A small autoregressive pixel model, trained from scratch: 194171 training examples.
Rows from block 2 of a small autoregressive pixel model, named by matrix and row number. Rows with one number belong to one neuron. Each number is 128 + 32 x the weight over its row's rms, rounded and kept within 0 to 255. All counts start at 0. Numbers have three digits each.
After each neuron's rows are labels from the 100 images, of 14976, where the neuron reaches its highest value: "strongest on" is what is common among them. Only what is clearly more common there than usual is listed. The data: microscope photos of single blood and bone marrow cells.
# fc1: MLP up (model.blocks.2.mlp.fc1.weight, 960x320), inputs 160-239
# fc2: MLP down (model.blocks.2.mlp.fc2.weight, 320x960, transposed), outputs 160-239

fc1.558:163172147120187107155138132183111156102103196159083112096065068091119117148129157120156110128146101152143167111163018153092107117140170154150119141129142170153177173085115050104106085121142172132094092137171086085127140169085134179118114143
fc2.558:166132137117105091125165138128098128186174087137144098109135176101145173110112078163130141184109138094132069169141172064180142138173139138110077147132159122114106122104138158147122106129132097145154076092140211062113126118151128139121046095
strongest on: smear: peripheral blood

fc1.440:164086165105123107111165165114087130147102123115162136053103122126146162164139096180116147153079143133123123161141128173121090146096117155145177063088127136135069167135166126127081100080142179152140142172093124080157122125151113177106122163
fc2.440:127125146132202101127141130101164112177144150080196130079142095158157111181193142081084056126165138172145143072105112142127109144200102163154148082182140134168162125131101103126156146184127161141121184113084059147131103066116071150196175160
strongest on: cell type: erythroblast

fc1.265:118147080163124113067124126078185109118100149129194143090081183139160130148148132141152095117090134198122102162114129097108086140092105141175064117178102106078170123098169082130121060100096136160156196116109119129210111111157124196157125115
fc2.265:128132120141118133149109105096147046135100205126134195188116146147096116126114151209198173084112120134101145135107104134159140132099100112195128064116127139158100174123150143135133190062121108138121145135110171103093122135111141133068154136
strongest on: cell type: erythroblast

fc1.428:170215042137110144139114134095161138140072128122168147100137054115165141145141157155138124128133136176136132153088160114206079102161097100159150161081092133142131107157108171090079105154149163182159166105131026093099140089124107183175102079
fc2.428:142120138144125102091167129147111077146189131150156169077164230135078074092120194151141146101093108135131184114084135149138145126140172107131145104105107144163087148184134084117087027126114158216137182130165135126165085091120116069107106142
strongest on: cell type: lymphocyte; smear: peripheral blood

fc1.474:142082166170178074078128101110144046100094142160122070093095074116119130129105175132145125094098116156106116088159145086126112095128100120137147094121051130135137148167115148114109116118137187188116130093162146105087128144089134133006106091
fc2.474:146044119119062107154148119156135163141137191162179113105153131129184143137136113144141128085084118140122101121111146131138164085156142123192219137155121146118104159078134111093101095114105097118148144116090168153103088141084129142181170160
strongest on: cell type: promyelocyte

fc1.662:080169160138133088150108153076120193144109119088098104118152089108141072151121096143159116125133088130164130183216055153114102119139140164124085183072129110115142142146142179158103126085114163113142175143143101149086132135171117144147134138
fc2.662:187110119167127154120092123103159137081026084079070121130124155187142130124084136143162083075158129124110111120139151101119106135126139164147108108119150095128175157128117151145101205125109102156120099149146179144166137156143163103112113131
strongest on: cell type: segmented neutrophil

fc1.358:102127134106129097116132153060091072127126109155117131070121102139077109085136103117212115094155141184114201125125104056249140120110102139172063151124129160121109101133108133126165142131143105125148147105175061126152113111068127125097155055
fc2.358:099172142102104174118118163116128163153113068124130150132156118120157142132120164118089162174138154127154104097075172180102131104144194123124196146120100167136092098124111082127109132191147170131070134089163067120154103159097123164107202086
strongest on: cell type: segmented neutrophil

fc1.562:134101123124129112125182121156103131063168134131161173092143114133179065181069094104118131082087111119120122112171098186194128142096101164105186115143120141151079128107135158109098126108112167120166096189098187130069080123143087078109167118
fc2.562:137096098103136104109133096216154081096126153100100094189112123126144116066149107186069113132125128116081153154130093144130082111143124143143144136094099110126135072125165128137106188166123132079114095162189141068088149156114153116122189103
strongest on: cell type: promyelocyte

fc1.398:154113143121148086151170125159169099107144117193038138112070197110190160091157140133097142115092117118086119146156101161154098128099125144143125073149154155150161171114143127117083062118126100150164153116084121101172182165141124202147138087
fc2.398:114136160120122157138132192118085094122152093090157071145139085129156142110140205142141121150121158100142131134165059163128086115133126131106151163135140089162205092076138176129081139152124121090157103176140124094166116139153099059133108135
strongest on: smear: peripheral blood

fc1.56:173151057120095113124124128141162129099100140189129128139081119172117168126099107151191203135087127116105195161125095122122155182114142102137084114111158141140130110142174131097074143062093106165157113181129167130138144225094112170130202129
fc2.56:139066149143098138151141143175136082129086105131135129158112135166067099132121127129109136085111123145120145141153154194168170120109134161084090153157174049115181154141135127165155071122131099075095110077140143093200162174159175089153116086
strongest on: cell type: promyelocyte

fc1.441:125180205130112144147137147117066097119172122140114098086111094040133064130164126135137167166127157102113141092136125136124132165104098138142085136184160103174119089105149119146137193101125125124203131152138048130146111196074134143137129084
fc2.441:123157093139098147096105191071082092142138105121134129125110102086091075141136076138105086177167141116124114135085165130144098119090091144134167121147139107134083083113120084176164155116164193172115090151082144157147106112117179125111164106
strongest on: cell type: segmented neutrophil; smear: peripheral blood

fc1.238:137187128160123095152117153090125115077092159109149116091108121171102109123160150166114149150162204105178130122123118116113114112165120108163085119164114134121130105077141182113109155130142127113220112160140125104102127141099151206074118148
fc2.238:160118139152229188170153118157108142109162135145110055079134090174107125114100145098174133104121166111097182147127172138174163082183112123018155136085141113056145099105148163137110157164144059167163088164187136069126150107130113088133108120
strongest on: cell type: promyelocyte

fc1.734:118105121108175129134150137103133093147115147080218109124124131167109049124156147121133153135131172128082177159116140146165126144150113079121091144119097106127130115144087152116058067116182148173094195053159129127093084166103089108112146095
fc2.734:092127094110043131135122124107095126121133151121191194104122142110097100125135136093084172108144147130123144129175136148081034106158152107175198097112162132199093211114126117127116116095154114082118065110126121176093125156181097104144152117
strongest on: cell type: promyelocyte

fc1.436:134125132134176137115109130126135057125136091142064170086114117159182136125104210136114102175128093097159161171099138099125063119143123132110135125142123145105170179109142077101029114129121061155086109161182156095102156185139171158092135125
fc2.436:114102162133071146132034116132126115072124110167132145111117138120089117117114086147166157199099195161110082165138162157068185132153165137152169097121079107140111130091158153135165109110110115114112128062139138128136114170134073111198092151
strongest on: cell type: erythroblast

fc1.720:171105102102142124132111112123067130109140142133154137138188112146188052158053170137081072119120112102132112108143110097108152137135099133075196095106126136124175139053129119128129141047120101158186159182142111080112112168165132132085172100
fc2.720:147146200117128142133143146177123115114197122153151140130116139182091118127116128146136156175162146107092116184134216107085096171152119146098134103143136121132112115159113151111111146207148116104138087138215179103153057204136114126115115138
strongest on: cell type: segmented neutrophil

fc1.716:117169131181124125200101131086187119105130101117106139116132083103115128114049170145142174100059113152074105100117154088171082165052203113189151123104070097139115102074126146111115108125096116167122137122117154137152125138155116129144167144
fc2.716:199121107129107141137166136127131165202071108113105107109120100089053122120113089110096122130158150139109130152184106156126139149141109143123133064172179139104147120163128148172157125115119107081086073133163120124123109099138148209212107107
strongest on: smear: peripheral blood

fc1.443:114110132143157123164105107068087134048127160155154139142123172134099121220097092180128136124188156094154142153160164095126137165132102169097121139159122099136096086080114144144050168092089114106143111168096154100168093132118148160107170121
fc2.443:159191113121118116108107094124118172186075155123131148150135088118101093108099107182141124086134089139123122161116136136158149093103101114125137117186083168198199105049131159170132120179106160155096094150153158145107124082188045089090113153
strongest on: smear: peripheral blood

fc1.76:163168149108143137117124158137142117131123126152053142089126142091129095116089095120147141108102129134034139095127141088138104154148078125144123107161150145094166175070133161067133054160094114176135102125093088143117147207135139113038113125
fc2.76:077168108128150106187139133141167097138144132140148133133114085092149193087142100055173142122079107133130165165147035111091082130084201091107115085118135189137129125135112144158101178178166110100090098129132160127137135119103168081159154078
strongest on: cell type: segmented neutrophil

fc1.81:144177152122130093162166124159086192145102088091120119089111178063151107111155144133132134041189135168121157146159097112143116131091132107169092155167159105058141115141147090173135140155156077159112148146083116157196178161127111134156135097
fc2.81:161113078124094177125075123093138175138107085128235102103089153090057082106123107109105170116142157156113040162099167117138125108114151110149068128130129133144074145072145195148143136101105144170136114110163164135115134067146086094153119165
strongest on: cell type: segmented neutrophil

fc1.53:080138100190166104087105089123096138120092156106111190135166129175209142111123149179085100099109127112089133137161132135161098205133037159122158111117098143099191131139063129134118121135081165148144118120159160167098155156140132158119160174
fc2.53:079076138109136119128121125083139132153104146149098161093138131133118072119138105130151134135091120127109125128078156119099145095161148157173148098190099151208065091113107110122114134120128127132140152127137077140088070146136113080112135157
strongest on: cell type: promyelocyte

fc1.263:140194103133124112113106167099127137147150081119121082117117137089146102162129083153143164151126098113124116130087085114127129168075135120144091102177146171162156094116104143149143057158148156117199119090114096126174124072125122159201113070
fc2.263:112121077081121149065113115093194145124120108138080135103121134136085107122138076097108131122113111129150102131206143159154166081115098149099123154147162163131100123063153154155140149167142156109130181146127184085153152077157100072112088120
strongest on: cell type: segmented neutrophil

fc1.133:128131121129116161147149115158173163123152126134087192110140138141169110113156100170150133104127117119114104135135136169123117126132140071146142120138158120111141127121107131098072092070114141123167154134213076188072122109114115099121150085
fc2.133:144173174110124081121095191141073141092101132149131116151151091145174143154136090184171127136142111121174188196089104086114106118137088144095102121171150103150121126120106112118084052118149110110077099095119135157255084158089122093122131092
strongest on: cell type: artefact

fc1.69:103186161122129105133163149073137088110109101125076058084122072121167104113073124124090100114169133086108214125193072105130141189163151119091111147101116097131168114094147148162140163082107157156167172138169101126150116145097131118124118104
fc2.69:090103135124142125082156117103129051103130126130179160133138122117094163114163128143142074139127148107096089117114145101169124133091108124092190131131125133134097116155124106111124223134128174166102143200142144134134085076100145134094174146
strongest on: cell type: segmented neutrophil

fc1.684:106177132087211116151190124147162165152143102143072156172121116121193142147202144164102050138173137125141134138106033102146061178122165106126152149115142135174129117149131116172121162117127156139147114143124074090134166185152165143089143128
fc2.684:129110088082086158151081074115124133185160069173171100101110125147094117098084119132120164140087190134129159106179174160162124181110125112118121113160085156109127103084128141161169121102154133085126134142148123141107098141133150156185082167
strongest on: smear: peripheral blood; cell type: segmented neutrophil

fc1.212:158158159124193131146113143123172118088154143120089104114108145165164155114090099122073195145144144090145126114162105167100133127182165108098187101094118164164101051185107132135051106103074103120171153097153117132095138110112152112127112075
fc2.212:123125124066108141117136095085163165143077157215089123126136147119168135110145153092151130092093137113125112097108164096158148115145112116126178145093124138096130135077125135134140077104148107128157075129122106125135121144131164073089116131
strongest on: cell type: promyelocyte

fc1.591:123130100148124097159089161100121181150076084113098138091161061169179136223128082113121084118111166116146154151060100143135119157084135107121083182082151128136139119089114169170173151158166168123158141172104140113135135149136169113109163108
fc2.591:158148152105131169142162109187148062116152162088122099154156134147157125142117184093114081071145111121140104085148115074109149129165157161111153142121159101160117091198123103161137156147127091114118126123100121105199116170072099062111113117
strongest on: cell type: segmented neutrophil

fc1.760:125161088174178144184114112078181169110082071105112139126131122109081151182153063123131143093092131149105113143127075113115159119131115103086130086138125201096164125183139122094106125143118127128098152141073075101092167182169145072120152143
fc2.760:107102060119165182153209167149144085181066115147096138128128149072062074109098120073145144119118111057135097136088077105116142125106139119122136104129135144132099124160180148106145154079119132136156124074158158142051146140095121176109118128
strongest on: smear: peripheral blood

fc1.407:109166142189114119158105096191138123111142134134130159146128133135141137109076119119127118102163119097145098142144123126174090145089107143112107138084115121159115138090104067144075141129130164181185143132144104099207107142120121182104165088
fc2.407:137138128109188100151177112112148141045146126145087128165152134150116165145195113184194104103131089150124075088168088074076114108127109158161113151109158134072163053137110111172111063142106104090095137131151138134115119091135126123112134155
strongest on: cell type: segmented neutrophil; smear: peripheral blood

fc1.369:178135110109131176141099152075171150141127095107107185147144156135186123164107141179080149134120096130122138187098112128084062085152158086099148087124120143138138120091074113094062072138141178147134173176114056160141082097126151139101124103
fc2.369:124122093158135118092136094159128089119128162149208187158162117142057089124119140061110076129132149151130137139081151096140187102118135102145166109115181129187131141134110067139083091111148166162131088109095151154200101117117110135072145149
strongest on: smear: peripheral blood; cell type: segmented neutrophil

fc1.152:125177117097101124148099141048105150109156105101086149131140089065131150100140149139149106130095145121112154120170163123148160145169164143161099161114100120094107107124138117185131166167125128157148084120145084102183173108095094117096134113
fc2.152:063085106142119160146136129064156108129062113115146140145101140116135103120153176142128141147098122162139110127139160155068066072141146171205141123117155080167134141162163158098121127132104121082074171141063125105135145133149180121032145160
strongest on: smear: peripheral blood; cell type: segmented neutrophil

fc1.326:109143148146185098179172084132127148106104194137110139064125118156170130173093103170111148132149136127113152130147090140134121188165133082146182126072065130124127084090126200154113161114086111112162127136180124106098162202133148076141167155
fc2.326:134148152176085113106128094105146115155128137084123090134129086112118167116164163132166125069162148110148081148101126140179129103141104137143134121147172116085081135113128116158140178132103179117108094142103136166162090102093090088085186122
strongest on: cell type: promyelocyte

fc1.495:127197099079183133147124132088127127130116103125180138042098130128141103141069106134134113170165092141101143148204126181161097136157107106081076143143116180074141101141126141130096062063129130191156168165087119097089078095174117157126153127
fc2.495:116111151169076127088158107140120125082150144145121092148135154144131064113094109171137158124139099083121178109101132142149073156132128152101156156101081100145122130118132096104111113137123139161098120174219111105144110217116144079109162050
strongest on: cell type: segmented neutrophil

fc1.383:095140145074092125153102143133177146112044155107155127114120134086143112168107202081103125088150130123106104089153052146133077134138111101149125134128139116212113169137167130097129145086091141132122096081085156123120142188118199171102195140
fc2.383:091094101120119120141080143117161048150165098116160128095127121186089115117131180134127116164144142128122119077171157167127170132166133158103092118114106109116133042201109088178127143163111160144148172105149152114128141107167135127141100114
strongest on: smear: peripheral blood; cell type: segmented neutrophil

fc1.259:134143125107172121159171145141181094146119132176177160117146141112197124128175153131164174117149137135045099142079160160102125158108116122174148190090116144190149125136135137137110152081161156109131144105140121132136154219140141107099145082
fc2.259:069190086104105151105120111107151124151166083093155107138127154083093011163119074137121172127112197181099200175166138132160059072126137146087119160098162136101162138120162121127100132147122131158144103151114138138175141132114126081133157108
strongest on: cell type: artefact

fc1.391:132158077159145103118152178132098171077117111125052148088142196091204122144095104101051115138142196105120130127139096092117110134135129126102128106183169131131179173086170089067094073199107133108144183138129105117108134134088124166159156117
fc2.391:129121151181110122161078095143134063087129133110153126130120167124106129125032082140119161161115174150114041160126123146115172120173157136186061141112118116189136117150159191138199164130121111126121121093094136120116077182149144094163098137
strongest on: cell type: promyelocyte

fc1.352:132124126104131169147132112178195105109088143128034128121132120146159096130102142156103206100101118138091146159154074129112098117092121146120142173115109108182215184083110117140121097158131091179125137187122142122194140169110120120160150117
fc2.352:159108118108150113153106130146118149110120118120172124112144109129132117139085174104096080097151118150124105135161097219097120138127115137181105114127133114166168139036118123099099082129140114183095126160146111155085087144209094117151118127
strongest on: cell type: promyelocyte

fc1.40:152141139148102065161066098125109103120175116192143164100117141049136165107167103144120119138145158121132115121160162175151153185158134121124129147103123114170099162113118142086135147036112119122175149164106135115086130140167116138123144103
fc2.40:138088110112144115097146099179127078096067110092093112119114125136159125136105090148125073135137104107130120097172126143056139129091185140122175155117140083138121114114094150132133156184107148091112127132146151134149174138080163068156096117
strongest on: cell type: lymphocyte

fc1.15:187138130124120120201129137179151196079167105127103111089116088113103098151116152106103145153156150098141145135185141192161121185121127118054111175119099106101103111099130116143099131066121117201168177174125090118153141163198157099138173083
fc2.15:121186183141107125132136147198088095073100098122135076133145131156174129131050103142132127194128130120083115133204172073143133120162134164095123151133114107120129156137147131093061129133119137119186138104145140128136130178081151138137149094
strongest on: cell type: segmented neutrophil

fc1.307:121139077079096096142112062104112104090050102179132102087088135063156143116197106104149111126150102103135106123090168129118090114168103163106185108170127165147084166101106134119148126145149161141123139134097135118103129191104151137126129160
fc2.307:101149121074115152166150090132119191118176164128172144183115118165126202158157090144143110066126089126156124137116112136194153103113082119135119152120173124071068110137129070125094051137176103142124109128086108129140105113105111153182153103
strongest on: smear: peripheral blood

fc1.78:186080062122159142134153151133119145175136129141081069024119119088071179187112123143130133141092115143142136086149071141138099156166092147117055119221113167130128139126093091073089125093150129169136135169107114109113093128103109102110155141
fc2.78:105157124099171131080138155105174133202182117128106144121121132197082159079196090115122104119134154117092123082116142137194080140127088109122156133130169162141104121110097141142128130112138152169146109138169180086130106072130167191079117079
strongest on: cell type: segmented neutrophil

fc1.378:159157143090164113146068098134126106112086109167094114108123122136062050137032110174102117144136133138093123128117122095129122147083186090144105132132106149134137090122143128186151132161120049063103113148080130103098079201160153142144137082
fc2.378:138143103108109101108102107104158137125174122145161118144129131042113106140115112091086181126170166137149125082100131177185158151141184150152144135113120117153107108126133131150122132109101138117049114118121109188138109130152071034148150133
strongest on: cell type: segmented neutrophil

fc1.536:125054162094147126141079132131185124135109164115060136097097134161173147170164166126159154124078110168139120149076114107097164097148123129136181115143118130158211163074130078142064091147165121112059132122191123135158113149118167133117151148
fc2.536:142157113106139137128117170131088109182183102127156079108118069114192177144150106171146095160142154155176143130131076097150125148116138134069150155151162120158143144187183082141081112084123119162109140137112133102126155162077135112106164105
strongest on: cell type: artefact

fc1.272:164177132099135134125151177114142136099095161133140145094103150112146082148170147121121144127133166149142116166158076124156097143121115095136168096174124192147155182141090124156112111094140141155104116146094068075151139172130097136155164129
fc2.272:128122147147127162154171155103113120148113117136073055093105126140135143036064177171158145144139147107093080067169125084135104092150125132078093153153122158100158085122175174165166104112101129168156169182169173136007133182193146155153106113
strongest on: smear: peripheral blood

fc1.747:161158138134125127140113104140146156144119056105066134105137155102107143097147145173175136131128191127122154152122045085152116141115121116176130134174148121138219170073098122142117054202084126095103142137124094109134107153149126087136182093
fc2.747:147061078107120110091138111176141123140089110106161155171123130138115107128087157130084095098119159136121156080149110179155138146107109135182153129090153104137164189120107128097151113072114167134066156173084142135107119191118095144156117133
strongest on: cell type: promyelocyte

fc1.432:111167092116182135127101091099147136089069202166188138076117170139166161163136120133087134127149161108160142191204078150118075082131124120060181170070124180156150102128134163084072109100070110135204155118102158113126121111115157118094170169
fc2.432:093095145110173140136112136031129170156176091166069070090111099100126109138124129141084140096164130134100093172093144143126076109125123101097149138139083141185091165116124115141119145068141122152142071105151079143175118072129179108084161142
strongest on: cell type: promyelocyte; cell type: blast

fc1.531:115171141152161169134085131092160107123164155170081112139110143109119140121126113114153144094189129137128118118116110071124134168083168132134110161126091139138177082077125119176130121129087104151164106148101112048152160057137130162158110122
fc2.531:105146132133092123159088105225165162106081105164143101129122076108132104132152108172179119117053118155122134154131112204115148172092154156105184095155107113126172129139133158074136102200100091069097115096110160112090097160166103100143125154
strongest on: smear: peripheral blood

fc1.726:089179124077099092079117154131076140135134120097170093135170111092153033127164147128055140083134130115118104164170075149117115169126136150088145136150073141100117126111132140096124155120136161172148153169150133135087120238168084043187129108
fc2.726:155176199132145074131136150121084088153126170117114123132134118121129160151132089119165122189160164131067144138133185104117156197173121171124148115211111106141127123107111134140056137114126118142143138061141142137106025124073153119098166146
strongest on: cell type: segmented neutrophil

fc1.293:113119128099115108130127122187095196109108125167167064096105122114138135165162125129221101123071155154118113101131142094144101111117128127118142100160144145129091140144189152122107174156151086074151113149146150118110096197143141188113095120
fc2.293:091100082197180175125130128109116057133169147089128137100137137168167085115147149140137121147095066141117117168128086139164085125153106131163123165133119141107160106106114126122105148126179174126181170136103085081166131079099135111066179091
strongest on: smear: peripheral blood

fc1.92:089140129129114095082123070105085130125092117112142102051103122067138094108133143118087140169138148121130105106146120140150091139155111184099125122140134174146162175117151137099128080165110143119173160100137110124124149121117119161136149124
fc2.92:193137097131048110121085170136160070121153083213111152144120136097122075119109103112131143127122055131137161127101123170103125139149105154107146125133119122175139128136156172159190221087126099109099108183080053153150128161158152099130115113
strongest on: cell type: artefact

fc1.257:108197078144109133171086119162181070110136092168107143107135108144168158088102177180156208165136115143131100089106105140107099134077174127162141123158097160139164151093158166105109085143088098136163156126135133134102074156096135148157128098
fc2.257:174084069093102144131138140144118107145164096184165087131137134109131109098106114155066117113122080089089160155166176200144151164187143139109075131150184115082137106085142178135129175085137080203150124169127146115085121169209156128184125112
strongest on: cell type: promyelocyte

fc1.287:109154085135119084201121148142134131147126127129118129112144053105142077184097171176222135091169094140170133153158113138162139127086107140128165124136123104094120111114160132130101143109144112127137122088149114128102137089103094144153186024
fc2.287:157097126047130141143129120147089167166148075146097078148112130192146117154110204110158099137139188160082175097151164129105091123092126120092158163111105120104128078129115072092129132183137137099106125129154126134088093165160115093110142151
strongest on: cell type: artefact

fc1.633:147128088069193098150141105171144137116142118131190178138125124171105107157140139122147099112140181159168074143115074152102108117149141093159208111146110131072137160120153106110102067155145134114108131151070126098117115138186037127097131142
fc2.633:107150113144101114078157136113092082160125034187081108127138120099118098118105067108121142146138153094126154156082190130204118056142148144100101142105144101134105083116163168190112185075139113177143136143172115110136145138097219115066097110
strongest on: cell type: promyelocyte